python train.py --latent_channels=4 --decoder_upsampling="nearest_conv" --learning_rate=0.027 --momentum=0.95 --decay_fraction=0.4
Rows from block 8 of the encoder, named by matrix and row number. Rows with one number belong to one neuron. Each number is 500 + 50 x the weight over its row's rms, rounded and kept within 0 to 999. All counts start at 0. Numbers have three digits each. After the name is the row's rms in percent of the matrix's.
# fc1: MLP up (encoder.blocks.8.mlp.fc1.weight, 1024x256), inputs 128-255
# fc2: MLP down (encoder.blocks.8.mlp.fc2.weight, 256x1024, transposed), outputs 128-255
fc1.31 123:465524613464560510496553514546554558487381598402458515508525430418543565482547513484502521523476516472454538491467530440497474489569486514513474541506492512529514518452513433494565526538493379551433430487443585565480599545459439564419536612495444553509494391394513410475545513525591449374474458495416463564417513553548546478462518528435547494540536464524534567556487503479471570461555
fc1.32 119:417439509586482531456444548469502476576465501496518551423539542529498557468526502481472545459587447451465508510408436457521610553620591490484566630497488506506532484447525473418519517427483547555562453469532540417557550621530624453470558480432573664465535488509589499550481581530456433522485452495489455534496547512473498562547515474532511512517545418436604542423482455580477546547459
fc1.33 086:438610548534502470475401435469454533487490579457565432565529462501481495563436477540444462435461524464426498410550540493448449543423476614587477506523536548486491517455520444495459481523543527517477503497494394486488552496485348536533510506436480530484479570460500645501483515485426525543466515511424510507523454569518514396502448412425539448568560451521502494561451466470493674456502
fc1.34 119:485498451444464517483482563471508531490511551469501470497498572460519532541482425527390543520530533503512521526552433540455484450478542409491445486480501508474443489531561469497500522639503458458519496444555542512457545444536486531489504511469547594461429566489472403455475511590469597585376428503579473483472490539567496546527511410427485539541463464453541561546505512369515519511455
fc1.35 115:462461562516456502494565491414511528602552499533474484485545489495611511502473534614542451567494500495619533457451494475564469526530500575475470456471526453397495514481524522470491486582485478510512430428399451563571489477440556535538445504495493498547545441596478486427554498568569485445479482459481509439507572524537474466493575469427527457518525554485497506408411557508521498569538
fc1.36 008:392505447579535425459573456517469463474492532452500476450540555616519511578546407465499570460456528502493603503598545527432573511629497575499477530578522551483508556502445557525479464525569538539463489470426493531508428453549480566502535555474470490486511540526501451485542446459612507540525448534520494463473593501559577480478614465543513522449558503407527474496541488583422492549509
fc1.37 142:496515582593666485566544591527515599534440520512526439440491472501444449401465491546502510512480571560477558481465562621423574490471455448449525570549497476523457484466484484404541543532415518531478434478498470483456523468505521537451516508517534471634518489404499520473539510628502531546556507465463508453427441480554586617393508520546519534473430504575476549445442553512534513483473
fc1.38 128:492500525409547517543533484477505536414486521494496520423553520387470497457532472562429522482472495611514558517528641427472492525584518505454477495558431582492507537550492509620553516504456540549512442453431498515565505556547436546460499592502492569563480479407459425589537536646451506534521505534581471512533469553520561508467378470518495600519447481441502474467487496469467585459529
fc1.39 012:486522497448565508460394531511508447520480502399493449546618471601430486499528495421482480506512488509372421527536512570477513488518530397568477445561505584479432456568473509436416526390486552459484458527527545400452564506494483589509510554425574513534513535560488554469510430528451496486545473529479414519544394509484524455466442543435479467480505518471544413559514516554475444625556
fc1.40 113:564661460447512574465450521421442548480525533489459506463432522458452458545509532465515435519470516562421456560468499548419480547576497550546492450516447536405423540473400582465437471519445499496474494453464550508490534539423480500474468470500455586590462477440483486530442526559455482532525518543411485481556508421543531406424593541438537615480597365439476437480487539560492467439522
fc1.41 092:570611467606508475540505451531482504503550463646585475466459576522535258536529458503533496477488494609503524517503445517454488446413382539409460518458623481519488482545506401473503495458548486528470515504451512506527528361510454494547593470622463529498546484488456523482430518490469592508474506510497470373572561515549493634520443508533501532517538466523385459456547493471534476470432
fc2.31 111:507449427507547477457437449452551457530491527466496459447464500420529544543489508571474494507586513419511493435432453521470535429586538444536599542501504496423554495530461474450500525545461518503466537500622526429533408513542628559495492461464431500510489498569600434562561519527569568532493436490461518492486436486500419392584434505471554493501521531489580482499459508446463530488583
fc2.32 110:514474543592423519511475521506435532548456626474484500501515522466470546475468581545565554463559440523532522505565551577472542485477469511434437434553511538549415533582452396498453522551474464457536436422559482483495462424455480515429513566535530533460633467446545563471422641466467507558456457480473537583473584520480571478520497512443614517477541562460508507588465484521520492513520
fc2.33 078:527465475444484453450509508550524522539561511435558580524526370498592504501509541454506437521521507601537597527533441486545499487515494500601515531488464523530410483451435456558462530538471609513423554387479554562548508516545551569465512491521497498429505541503474479493500423518530445596508535466513475553428501483471482545498423487518579447532429364565546560526468403505494496526442
fc2.34 109:573459491434539500437504414491525498543515519444522556524479517476460469509626479498479457506476550465591534452491458413494519484585522467422470506508522509549543516497592549493531552498449481509435457559479501481497457540593474559395534565400570572493477571432568477493487541438456338548477395525543514439504487469505470387507590491542511442457475545488527437600513453503471486497491
fc2.35 120:517493483512544456585466520363578624604544484483527503574500478545502530571518414441451456516556441518537504529507464474502472529543567493472536460431413426632543502545477523572534516548496539527557451559512525496445584471529437505536512488511512430483449335430502548570485439521457457450488504500561467465450383517576492551519591512524553533474571576431400519437471482552440495527559
fc2.36 008:511532554557588594527547385533548490462506422532576514515468542520431563398502397535501542495586458454504490459421482506455509535487460523530537518514512567500429584514469398540478457467521403442429526544514490529452554459443448510509516486521456555469472464484512551516496509432451427468518505502594518543517604441538458501512485467509565463580417435443547445514548562493471485465560
fc2.37 152:492409420361509452530433569484476503527462533505513525572419408432594466541515600520449511481496425517428526561601431459471474520520541470525517483522522548441581526356600552537491502574457439554537562582487484538448483496477518493507502535522507536539355670515555461547533538489559478531628609419533536531544447507500513525479510525534481469414502486478505468412514537533541557510479
fc2.38 133:523440556499444485539488544495550495509435504435514427479567394552575515476452523541542491428556498400448509509562428499412435593531548467470492545404571469533525507456512523458523528485479558532513624422550531576416471574551473466515508460494477542460545540581529469516508520518525506536531481331462462534536490498514431442489554546485522496463487495458575471535511516548518618457610
fc2.39 017:523503521537528451447480414441500461461513478490441467505485484504475624529582401568511534476576405490520418493425487420517521471445525519502542566545513503530487500689479454564522511488506412516432480551482521493547473538539498454464466615493534456527507505393484549516420502431380495355562641503548513558455526486460512512524483443427485467491527480504591451474513516504506568495516
fc2.40 119:487536491442514495564408417529323487472463543607503556400509494486573500556466381527466529490433437600457463530480483539505477530469540476537500622471580543487577481491454453562511634493547525517464481528418538479437531450494496449420464572482376475534447479530541449536599514578524461532467580532543483408440413548488493502479536461530505547489540497502507544457513452463489568499518
fc2.41 128:510465410443439520525446368524488532477501454470516505503551434535533837517504490517506531490484486553500512576539556426511548424613607480488570506487532440486532478522484435525520516491513490496491420475444456521483559523468494566440579501543438519520565507514534593591490471552522392463475506528576481438428509440503448538486556497415402543535554471478509482532487547510510497459521