python train.py --image_size=32 --horizontal_flip=true --downsampling_factor=8 --encoder_isotropic=false --encoder_norm="rmsnorm" --encoder_patch_size=[2, 2] --encoder_widths=[64, 128, 256] --encoder_kernel_size=7 --decoder_blocks_per_level=1 --decoder_upsampling="nearest_conv" --muon_scale="original" --learning_rate=0.027 --orthogonalizer="polar_express" --adamw_lr_other_params=0.0012 --warmup_steps=760
Rows from block 6 of the encoder, named by matrix and row number. Rows with one number belong to one neuron. Each number is 128 + 24 x the weight over its row's rms, rounded and kept within 0 to 255. All counts start at 0. Numbers have three digits each. After the name is the row's rms in percent of the matrix's.
# fc1: MLP up (encoder.blocks.6.mlp.fc1.weight, 512x128), inputs 64-127
# fc2: MLP down (encoder.blocks.6.mlp.fc2.weight, 128x512, transposed), outputs 64-127
fc1.37 055:132124146116125090129129136113163179126135139147146116121109077145099131142107110095105109100123183095150125102160143117122126087105130128127097083160128156143147118117149108119115123140137139
fc2.37 068:110129145117131122135107125162154129097141126124141105107136140151103141161119159133125119143149131134136147188108103175121126134152149120115112083136118172160197111111122120117131136125139137
fc1.38 113:145136157126115117141140137155153117080140146114142140113123132121107113160126123108151068107124143140099134101135126157090131155138142118134154113126139092115099166125122155146124165147161159
fc2.38 090:100126141117117115119109132100024154064169120127114144133098132137120128071155111076087163117127136177129139149085121158130162098135136093115132130120156144114130129112144130107120098098143124
fc1.39 177:097136117161137115134132118186132106190114124078140133141155110135118123118111133097115089142131118136155129062140135128121122126119121134109101137142129161123136142127104139132142097129110122
fc2.39 069:157101169100130119128153086149111110095101098100114128128139123154150179152132140076105116136111155104142110104112084149126191141127105129126093138100102100119159106172148116137155127103136119
fc1.40 085:118154155111125122107156110154118143139134142070134106120115107122121165138118144143099111073111160119163140084129142122119105137116191126160103099110151124110116117119136125140147121157137083
fc2.40 052:128144150099149137155114134171172152096089128162110159131151150155154160201161121136116138161153106103139159162086089136138170139186150140105104119120126153141135102140134138163139110085171135
fc1.41 033:106183136166133185128110143136138119123131147103136148151120143122105097104154096157123079099146155105116144100113150142117133162133123114159127156084131137138142156174157149132080150083166146
fc2.41 026:113131148121115147135090138140130119178104172143106134140133108173134117149105111125134134148138158115127133080107102159147155133149156153103136098151110130151122125134136153139142099130154133
fc1.42 082:166099135094112160132144149105123164104110101129123142144097142128119141137141123148107106139112161151099097056164122143136139129112137094160141101111135116138111098123150120088113155145145130
fc2.42 045:125136162114133149142123139163125127083181162145135188145151179132078153164136138143155155130127118144131130158147140171129132124132155143127168150164179166119134138109083148103114141142147139
fc1.43 077:163127086098150131110127100155143148156095089144110124116129115157103186123118157113122133116176156160091101122154099141116149124142159115154146116106113152110152086136104111116144109130160150
fc2.43 057:154164106106154128088122146121109160151115103155125112128117140133108102117151122169149110130135133128144192172133135124145105163141153120105119174080129127118098161127139129117128128131160166
fc1.44 133:117115113148136099121134097127117151135105167168141123133141170143097177120152138142163126134159100113129116087181145076140142151132197122118115113094150098078151115135106134127169106097115114
fc2.44 166:105136127069119086105084095122134131167112154068112096150137147121113113066107119131138137107127117135115137171106140143144103115122127131078155145128155129104101144113128108140147135121138144
fc1.45 054:146126125116156117099140139101106121098128131108121122147135114138137135109131138123149117136107111150107148081138137117127133123106144138133155086187135149169091151093165078099122104122153127
fc2.45 092:093147146107127111131096091145115128037152100101112110090160163090118161114125109117111139091124131140146130143147140146125162098145143109128107144095134143127091112081135129123123118149134151
fc1.46 122:109128121126140155103111133140160108092130106122161182131124123157152144136155107111086050149094090139139125064113116117157130102133131110122117141125104170173099100125131119118149121149109152
fc2.46 061:158138095113152145117108167128107132145131095138100147098107138114087154136143186165111128117154105117133120211096157132117155107116103114143129118125142122143103066109135114126116134106097126
fc1.47 183:133135133174122096126132153124116128069152136093120138122131100122141132121111114120124128140130111167138116072102149135132136128163156105118142111146132128149108149134091122128127093122127151
fc2.47 114:096085153087122166127134122170115121082108089110133143138096143111107127166119150110158136107141124107115136113125128150154118129148132086090140148137080152116099108141159103121132117099180129
fc1.48 090:163118121142194108130083128092136157141099110118151099103092104163147115083131093098118081116115130084114138159124123098120167147135138102109163113111128087153102145157124133097130104122134082
fc2.48 056:124171133125154106145143164102114162149142122138119143158146152140133121147132132131141152153125083122151158157086123135119154140108109141162123180081143150103144172106138114153108104151153142
fc1.49 135:165126166155100156131097128177150142130157173130143149128102109171139142125106094122146124122094137087116117054129123155119131148104100088116147117125100105147087130121144113122163135116111163
fc2.49 057:133111131122137160103130144137123122112134112151120188124128126132189130143131133167166106088144137144133134154113134118145151128158123113153146075132070136158117092134142140138122126158126129
fc1.50 068:156097148124109110130129117093137128178141128102097171128154150169116095111121119113116053133129124127146131105127127128151131135102136110111103105132089124154094158132143084162160126148149152
fc2.50 091:103131135150108140144121097146081158181127107111115103155124103097146129086106166167130143155141166130116137135127093160106111114119141157167156141123101132145089169148110156135099124112131135
fc1.51 147:175105113125187158128146135080101097086111115092103116146120099131155124144110127108112137155109128140091128110126118116133148112134093149158171107143107136077068099105123100142138125130114152
fc2.51 086:123123145111121172135125143150112157095129141090096111118124165097091156160126089129134149112115167136127153107087116150135167095107156087126113129089157124096127132108119083119144117144129148
fc1.52 062:090113135203131071146117141174113152133123142084108107112134083129117116144125130109118112126115171150139108089098122138128145149171119110145135122093121148106128123133118129092154125105106176
fc2.52 041:146096106098142101103119131150085102092168130102137102083145123125141148121102133144149134082144096158135155074158141133130160148125086070180132132140113139110142100078082156112140136133120119
fc1.53 124:138139139099163127118131131163167116123130156175162156135126131127117146106128145108129028157152149156107142104152149135121127160140172138136131120086119111158105126146135162126120107104112132
fc2.53 039:142118124112121086118160164132129127131154151144099127157104080117159137075159124136105079154135105133149128154143151110120120180110128169129158152132105122129132139136104181129103129101157130
fc1.54 094:147107110151152155129112129141160136133163163114139157162150091113096127100121138080156079104105142110150106079175128142142121122127141143151097127112106161157133089150137114086099108116124122
fc2.54 090:120183102096139121098110126134112117213102124121093150124084104143129120107129118133129113118088116114114138167084145110138165116120154136136096114120119124160090112119143103144149140144092154
fc1.55 100:140130124142108113206153127158149157128160169152117091078116084125142120126132112162122084152124155072151121092136137133110124154110102122172159148131121105113126124131130112156145163133146121
fc2.55 055:121163083148147154137159167155123132166126129147115127149121194121139100128131184099124151127113114111109144161087158117119118148137145114114091093138140165130143175130112097087114137148168131
fc1.56 105:118124085122130115086123127129136122104130119158133121156088107139142149124146128124148112139126134085077103070116178117130127102124157149139153105143113092140121147154182121095123155144122117
fc2.56 059:151155128120132130164137136106131144108102080124112106135135162145150167131134126102128133134145108116071157117137146144114092154134109118117149217129151131113122134097150089184097094150120125