config = dict(
    model='image VAE',
    encoder_isotropic=False,
    encoder_norm='rmsnorm',
    encoder_mlp_ratio=4,
    encoder_patch_size=[2, 2],
    encoder_widths=[64, 128, 256],
    latent_channels=4,
    decoder_norm='groupnorm',
    steps=15200,
    batch_size=128,
    epochs=9.6,
    lr_schedule='wsd_sqrt',
    adamw_weight_decay_other_params=0.05,
)
Rows from block 8 of the encoder of a small image VAE, named by matrix and row number. Rows with one number belong to one neuron. Each number is 128 + 24 x the weight over its row's rms, rounded and kept within 0 to 255. All counts start at 0. Numbers have three digits each. After the name is the row's rms in percent of the matrix's.
After each neuron's rows are labels from the 100 images, of 14976, where the neuron reaches its highest value: "responds to" is what is common among them. Only what is clearly more common there than usual is listed. The data: regions of photos with short descriptions (Visual Genome). In brackets: how many of the 100, against the usual share in percent.
# fc1: MLP up (encoder.blocks.8.mlp.fc1.weight, 1024x256), inputs 128-255
# fc2: MLP down (encoder.blocks.8.mlp.fc2.weight, 256x1024, transposed), outputs 128-255

fc1.277 199:152136117109195140079130148118149130165127109118103135130116075076171164125128103114149149125113109167132151141128136140145147177114114133179105156110112136148104147149144126183139140140130098081138129129117143145130109159105108168110124129154167100157087161134133127130118103109171113131153139105158132151129127110145150131123136174084108079129136124088100116118133128096130130150096
fc2.277 253:115141132181152122113141135143133144098132108132110154144166153114091118118118119142161122127163113108086131118145161132119086106115115121125108137136126128117132140134164128150090120158077117085104065119101112130134117091119142128167099141164119145126143119103131194097105134167168162141114129140166161139130119145144115106111111133070133071141122123140127140140103112126121140140163
responds to: text has "red" (27 vs 4.3)

fc1.718 030:129144144139098096098082185079174134126193125107111127112135059113157096162161139117078105152115150146123175174092123114115169117112089139120119122159160129160127162161133126132082101134122112124135129112161136168153127128093099114107154134120133119114142127129125140094141156160137113135122119083152121138123138112116134146099112087135129154108119126126141166089103143149084167150133
fc2.718 032:124139144107145106105172094112135129075152155117136081135183119106125237159104097105120133114142081113146116115141161110149091147163102109122144109119109140117118121164106133149104128092107079123135130145155137167134122160136159121127135150125159115114117072123129158110102157167063099081108134146158107139125130152129159141125146108159131152120128121133091119146109109115112178146141
responds to: text has "sky" (26 vs 1.8)

fc1.502 137:138160123113142110161122115127104143143127078061086123094140065021145145117158139128128139117122133093139130149143151109141113087142128152149143123170120119158148082090143120149137128113125086118160047156095149107108103138133075107158158148128110133128119078135142146134114114142097124139123132118133121134149129234053130124079118122092128174144142143118121142117110106126128133135149
fc2.502 142:133143108115080116154152117133127106116087130111118132109116155116134159112093128140131154132143116089083148135107125106060096177136164129174171117102168152105166140096166157123129103145091157126103114108112121123127116108166157127114127141150128125138112161145159114142135136142145139106122100130118154125146130160122119140097100130137085162152134146119130086114133145115112141163161
responds to: text has "green" (27 vs 4.3)

fc1.357 102:131140144163122121123127135136188122095145065092140107194120164094094096133103105110152113122100089113104111150144127141143143150083099126134107101108121127136122168116114138142135079119152146141119119134138122104100129118118156114122138173128148099139131135125156176118085134107158110136153174151169118136148194132136136121136159161157114079141123203107131120113114132133120181149148
fc2.357 104:115089121120135142131131088137132148097069114142113121103123156116159118150128078173097132115154160129108113158154151147110125101125136125133145115130124167089143144114128117126114134122142167132157111108130129091104119112105192104121110140173126162135106157138137134119115097127147108167163166093169153087137151159134137149128133121156159056157111144119101092121129127130126121134138
responds to: text has "sky" (26 vs 1.8)

fc1.58 109:158142138108163139050155215113147107137148108148117096166125093135181126119129147158123101127112138165079153126110097103148130143128106102154152152129116122135104136124136144148105134119176115112126171106061088121131095137106093122100131156134149153151140104129124197126142141130107106107178123145159138103140126085148092087103144131111170148125119120094072110163122117110147134131096
fc2.58 138:097129132106184143157159172149141128119145089128117087144152102123159083116143154126117099160139140111133121143140145151137064154132148116065116146116141151138123127130119147121113129112124151098106121122138124083140125104148126126112101131124110163123128138123113204092118128216123110167164090128114165175139169160127111139123120131129157157090109140109117156147122136164107115136113
responds to: text has "red" (33 vs 4.3)

fc1.648 125:143139150054144088145115138138104116132133111187152127141119107124115153106152125126118147123124131121132151119101165170082118131127069106143150138134146133111171129130166129132108162127092124096139117117109116090146098124134167096103121103096184082136120116120138152154118142119129201139095111090100132128177112144133105192139138132132118134138111186111121185123119129109114116144122
fc2.648 139:120121131125135135146125140142142103128081108112122153123169120135070129100118116131123143126154104115084120116157133082133124150132104130167105131141094184133143166116097104133120108125152159118144142115135138083173115134152150106119139115136155152142107144100136132105145137138180130128114160145138119091124175171131150106143148120115131093079092123126100121112088159123131111171151
responds to: text has "man" (25 vs 8.7)

fc1.125 023:124109114147098162089116124094114140098139168129127117123150133152124134135147158117176123155153120144151109111141125137130117154146142157140219110061067102123112120081104133120115076118114151127158151113113117123090150154142126128122172138147149097143163117197095126172154118111130170098131152125086131152164151125123156104127123154108105145118119155144123125175098133099124103149109
fc2.125 026:117125102133127116168182079142108094105152130154107135142093106115164176145191091084130156105144113140119071135102173118123126113173153125124135147125150101129113091151132172126140128105162095144124126132134142174146110103145142116115139167109122115131116155134139113115112115101092120095093137110119132131140129093108124143170127162098089119148120128155139156114152122131157147137122
responds to: text has "white" (28 vs 11.4)

fc1.709 138:144130131158107149191120144150121169139112096129119130092082116126176128106121101131123098096126151172149103149133115166095105119131134087133112080117125118107112152122106110173097137134165106080141122120150138107098119109141107091086116116137114095138123102131127145118112160105131140179125111099139119104131137129122142114098148136112172138124122154133133105089164140152154112150081
fc2.709 125:145141110128145129129080131136114152121168135096117128158118142111116136124103145104125127136122105136107127120134126179096138198096131155098103113121108112158115142118104128108111127149147098129110114153125153086107152150117125155142112123103146115101133095102128182154145108127147137125141144041112107131124142185140152110100101121079154116069108114101143129150104097098120141151155
responds to: text has "red" (26 vs 4.3)

fc1.625 089:119065149106099082115125138158149106138162153097157150157130085165145114123139150146128145154136107124125134132152079137143110096138131143159127105090132145142169126145113098110137131135128145138130144110111158100157100144116133127129116112120105160152130105140105114120132165154118137163154122153144149115128142121169174150112165132136154158127120118138136118149132140135133197121143
fc2.625 076:119117102166139149155108103138069120135116160099098115122167180155113090135182124112139125091133114113105135098113174126129074137074100137153119130114148189139170163127104125118085175124125142143137156124135127143127106135115085111131113152153113152179108115108163125141117122169141138146109104170142126124127102116145142153115137095099099150132174145155114087139152126137166138141102
responds to: text has "green" (25 vs 4.3)

fc1.466 040:116123150119132152143173104165144155134107127132141101090127076042108127144148123135147151112138143133109112181105134091107103149137140123143089130074166155074130131142129165152151096079133122127140130140135136132128119143158111104124183130143118135158145149155169121150123113084121140099137128128153116113105147133208143148096099167122179130141165138134170141128151099111115096134125
fc2.466 041:157119158104145120156120181107171168137130085130104131104090131103137096111117174108114126161123146120118125123195053100155138123165116126167154118116111107139127101068175119149156113121125174116109150104148155126116112090089126101143135091122125153136106142149130116109122131174173124156148145129098149121123115150143127119111134130159161155125158167124105150124125120108117078093155
responds to: text has "sky" (32 vs 1.8); text has "blue" (26 vs 5.1)

fc1.618 090:097124117165134106118148109164169109108077166138073120147131130118132092147140075103155179149095154175172130129159159135090113140103152151091107115088136105147145130130122098140153114117163079130128130136143146120127161118156140119169120116124130107104138134128172100156106121133160138107154162136143142165135124146109117084127034169144128133188121126131145161150148135130091135136117
fc2.618 106:156181153133111165139152107099105108105156070102117116100143161164119174130161120144111115146128136131158173088133131108158133137170157123135151131096143131128161128169083077122143157126111106137162115091125113109099137126164111075085135092152115125141147099168143129137144115151099169104128126101083104135119154129130108217130134177116120150076095105113186120105107139145108118157154
responds to: text has "white" (34 vs 11.4)