From a checkpoint of a small image VAE: decoder norm groupnorm.
Rows from block 8 of the encoder of a small image VAE, named by matrix and row number. Rows with one number belong to one neuron. Each number is 500 + 25 x the weight over its row's rms, rounded and kept within 0 to 999. All counts start at 0. Numbers have three digits each.
Before each neuron's rows are labels from the 100 images, of 14976, where the neuron reaches its highest value: "responds to" is what is common among them. Only what is clearly more common there than usual is listed. The data: regions of photos with short descriptions (Visual Genome). In brackets: how many of the 100.
# fc1: MLP up (encoder.blocks.8.mlp.fc1.weight, 1024x256), inputs 0-127
# fc2: MLP down (encoder.blocks.8.mlp.fc2.weight, 256x1024, transposed), outputs 0-127

responds to: text has "sky" (32); text has "blue" (26)
fc1.466:448494499502506491479514460495498564472515491501495476501483480481477466499498496529504505476480505504547484503481488524517496513495489509510541494503491515511527462483524493515499461440502494556509523485471534481480505504515489507499533468480531475481521504538484496494514499508508511474522533555494508513514542450539526502468511495513531495512468508522441460505507489508458520561528
fc2.466:505451482503509495488482491479490459485500507467520502516473495490513473484486546482511548479478461520489496498486530505486484486489498482490501475505469486493500518534529514508494459508485482504512497522484491523501478489505504506515501509464511487473516503496495487513510498494492489516520528489537426476465518513469529496472513628476490534464516474482504515468562493473523495533501

responds to: text has "green" (27)
fc1.502:545493508489493560508504505575487507482484486521484496507526513511511482475470509492509501495492543474492532492504488507504481506526500482479467521478489486488488507520475481530451507513512521539513519471514475521498489512539498493499502507503502492468513475490507503503526480508502547486504510535499523489503505489466492511477523508566502527482504520506496512519487520524513530506479
fc2.502:513516478481487509459474523516502439477501464431488512534472504533503521502506486576483477475480536501499467449533495519488473508510518473480533474533486474485505525494486494522462522490440495469503483508500404498519499533523487511487519502454511521459534487443520512531479508486540497466508487468479511534502490464442507486517499535516499509502468519515517527500476523513489480509500

responds to: text has "red" (28)
fc1.708:477488500492494508515481495557513526461529495542473511475475498484475471558518510460489456527515504513529566535474513482471498480481506465516467529468496551502526517522485476515533531490488496498492506518499506500499508501473477535497500486537486567500499543503504499509561551506509475486487506506502518491509455516502559505484534494521488521533527513526565478505484509465482461500530
fc2.708:480512519497489493521521480516505481518500521506501467465472504537506487499519506472505474508557469486518524495475501469483514503504522469465467510511523518532551487489509446531548448475469467521485505482522464508498490502443439505453528482437495470498506543486500495490513489528538552523506504496514494496523514548473476506506502532479499478513512460545452514510501562485509541488556

responds to: text has "red" (27)
fc1.277:485512493489464502494501486499500505491521497540472472467481497502491457573524517488519454526539494499516575540481507498472484479487495480534503503448487545500489495517453494479547538497507510497476497528503497529517478510503485533511472508505500571499497517492504494509531531513520475475510510534494530497526443474490558504474546496518473510515510521533549474494493534485502471516538
fc2.277:494493477516476493489488488468505520492519501501543487541531525448493479495491483529500518492448538517495464497489510537476511499484487534514525502480464516460477499523483520474438515514534520483516493486500539511515501492553564479565496524555527517515471493510506503520492511488469479489494487503490493516443514446500547531486496484498473514478506538463563495493510426510498462503453

responds to: text has "red" (27)
fc1.559:478458504488537508491542505460445467521513502512510525474501543482495480532532512478508499507462486540502519498497503531473520530488493487462499522483471509499471538483494500542468466472468523472535498541506481506490489478440549479490490535512504509498531506538486510523519484471494492521494442500528506504488489500508554513487478481520484507479475559487503506479499520517492461528523
fc2.559:516448451501469535495517498551487533504535511472500535510511508557518475507517481488515462538526519484493473545527468528511525491510499512457545532481485516469493475538417513499482493507497495544500483524485555474519496526498503537486529512484465496504466529480521469487484512473507522505540515495487461510470520504523536485474450487519503489503473499446505506498512476510492480482498

responds to: text has "red" (26)
fc1.709:498497452495521451502488456542491473528493505511525491446481524519481546490498525537474505501494491464527529506503493467484490469439497509515555518501520489540472491507423493490486518514453468491506464524542484444469479471481477509551493484537485500436513505505505499468473534526512479503449486516505522505494508513473443496499494519502489533522484522490474466509512502506462517485497
fc2.709:533520511510441515502506540467493485489491438517504503501499487424511540481538538493528505522527516500481505468483497494523509515523519538532508485488478527507526505507531526485483565495510531501493510480505472535485523512514591496468483522495496517497534474461472500542483482509508553524503496467502537513509489467464534520465482513513494506527510528448542506495485510477471516498481

responds to: text has "red" (33)
fc1.58:467492520509538487465503494546477513492519488520487492511463499468528533533543530508484481499473536507517523511459537481484500475496509496491503512493492487541485466529452549485512499502491484486475495469482485511518497496500459504482507461526486494478534553513484495480527500501496469502496506483485502482531452513495480495507522536524473517496518476541526485467521507507491476515553
fc2.58:507485506498475419492444506494498518507503481494501473502486482471512458452504516530492528503455508515545498555498493510475507477458471500526469502461475480509488498506505488491527462463447522514502513516515479488500509499544517472504505503497525537506531493500461514517490491507458480495479514503477485525483522502508541541540451542500492505464481521507529522471497459551493510491458

responds to: text has "sky" (26)
fc1.357:493459521527463516547554482466515524483523470519507476517491502501506508497525505503512533547464496548468511525515472504503518559511478522513506490485485548483490504471510511526505470501472521499517509541509522457493463475480496502523554487542477517504493461477462515491488500523471562514513504483487522499519480508496501457485509485493490513501507525498571507503498541511518474522501
fc2.357:490496510449514493494475539509482482513491545489524553502517487527476482467470502547493485487557527501481498490477489501510505500531472440532502486505482480489500518507524499525521479535538509504502535523513549524510481536513485465506473492478478502504499499448476537505529482501459466480488470516468490477495520502538513470491496459511482511483519526435446502449465500483476512410482

responds to: text has "white" (34)
fc1.618:462496533519521508509503467472500506488480490505472476468471516524488503499507497498526499487495525451484481461489490494487499457479540524492512518481459462510497501529507486485537505511508499527534486512479504484510529523534541542440511497468488520487512467522519495537499523505511485464471491517522511479497502501529492527476571431515500468485529507539500537526516501517480509510482
fc2.618:498510515457522485485512522506487488507490510511517473484511495510484488497506525518448485476519519483468495473457483519494521483516527508506495495509453523520487493464478478534495488479497480496536529502519488511502517456511537502486491498476520514525509475507513514519493474504516515520475489539542533448487481486466538552459462459510484501447500490496483497489467510505515518477531

responds to: text has "white" (28)
fc1.125:509516556543466518532542501517504506521492470470522526483462544518484535518503485505483497461541461492485545504452512517474502526499501520522497498473509520468465512508494499458528502499510557484497453503516485517507502481510487511529496502546528458490503464498457470477495550477515535520508506488458501482476477531484508495489497493523491469510481502509473500449517509520505487530496
fc2.125:467546520496480505485516530520470497521534475464500504516493430468479521500540454484489509518506510450506521496489516480500537514519474507511480492557470499506520514520422526510508495529494494525448522506450485466547498510530520479457542515523493498565468490506493499512527496536492506500513490494498478544509524477524517454473546465473527492546486509509479484499477509529521497524508

responds to: text has "man" (25)
fc1.648:506511509484466509496502535537515491497487537497556480495527488478488472496512483517519509517546505514506494466503488521495448472517536529445468519478506469502489537491507475517489488501485560485542503510529536481490524474505475443474456508508499501493520491480492495521476479493490504525466552457429517453465514504485491490491480528476486516507512459527505524526518475509506526478511
fc2.648:486520485505503507480491495479461518510489488495485489528471478504525502579476523493493502492501442508476521486437517500504535457485488514501503528508478510534499501527462538486473500511501499473500538517506543529502485553500505491523527523499535487485497452518597523441558505499506462491503510464515515483429482560495520544533496523499502514497516539486514497535495468505475486494464

responds to: text has "sky" (26)
fc1.718:516475528502485513473444502491482530504508505553483539519481464496518483525496455517478491544516524535540500482485559471544516491488500515540477498494519524477485462514497512489489470458513510494503481542442504510537506489488534514499522517496502504452527476515446499498480483575504477499510472506514497509519477466514518447497522475505485484521495511499479481526510522501482482499516
fc2.718:464525467501494452487517541520505495496491493488499484539536492501471534490480496478534540484525463494486493517487508495500515524535507519532484502509512502552517523528473522470505493494503495484536476462517484456514513483516448497553511462533506499528489468503520525527508487530513497502503485488475476508514513493500499458497537434499530530491513495491510487560492480503497484476554

responds to: text has "sign" (27); text has "red" (26)
fc1.665:472482519504475513490526527500509513472532523472484481469472513509503495502530530504510459500486469507506512526481496469498516510525488500505465476458484487498555494501473484506508496467421480433493506523484508493477479529476467523488514504500471512493515532513511492505522523463498450475509495485507491506467485555539563448530506511530523475506494512555516482518510521509496505507501
fc2.665:515472481508470560478496523536496529529497529492469486518477503516514516487522484469435479499589516511477516538494480485525511481510512451478504511491494516463526500504530480504528501443490531493501483505531470511463463542474435448467540488496490531495522513476486513530555472474583486459497514467485507493483500529478505492519496517515514510506493470464477495467492530493465486486496

responds to: text has "red" (30)
fc1.755:478445472502496517490535451488485515510514500535506457481487492487503492549516454455492500501511470497504492505495484500465520483486492455488484506512502527503504512471473509528534491473466520509494523537503516517554524540521519519468512470512533503498491526513490538492510501555512491512462504498489466484528495499486501532491514550495480520565519514496505505523496503489529456492559
fc2.755:471516540471506486501506531547539502469517548503496464473485531498507514524520528467521505444533504504530531520485503495477496490481493507490484514497512492549505516499508519538548501526492464484464515554508531507480495514502513484491488483438515483503548542533496513526470489530510462475475441542511484481516472524476474460498495567528512510505475492540462486490484509486506560512478

responds to: text has "green" (25)
fc1.625:527486479479499520508511513483492522494506480480529547450466434525503506513499528472462478466492502495494498501524509498528498537485523488466493478536465500497497535474460511504470503476455452512507503484490494506507490568480474459458519525509489497486533483473506479468468517516499527517535534523509524561428476562514518497502493502514551530502490519467495544429543497478517477560528
fc2.625:492516525508509528504485489489485524477469557486499463471487467472496485515475469523553499525482519521525488506515511472526509514453501505496485462471546550534504494511464483514496480517543496511499550490471540454461500513518520543470489438506506500538485526511511483490467527519497533532519525512522508542494518515498492476442458499490512514501502498497518498470494524462510485473482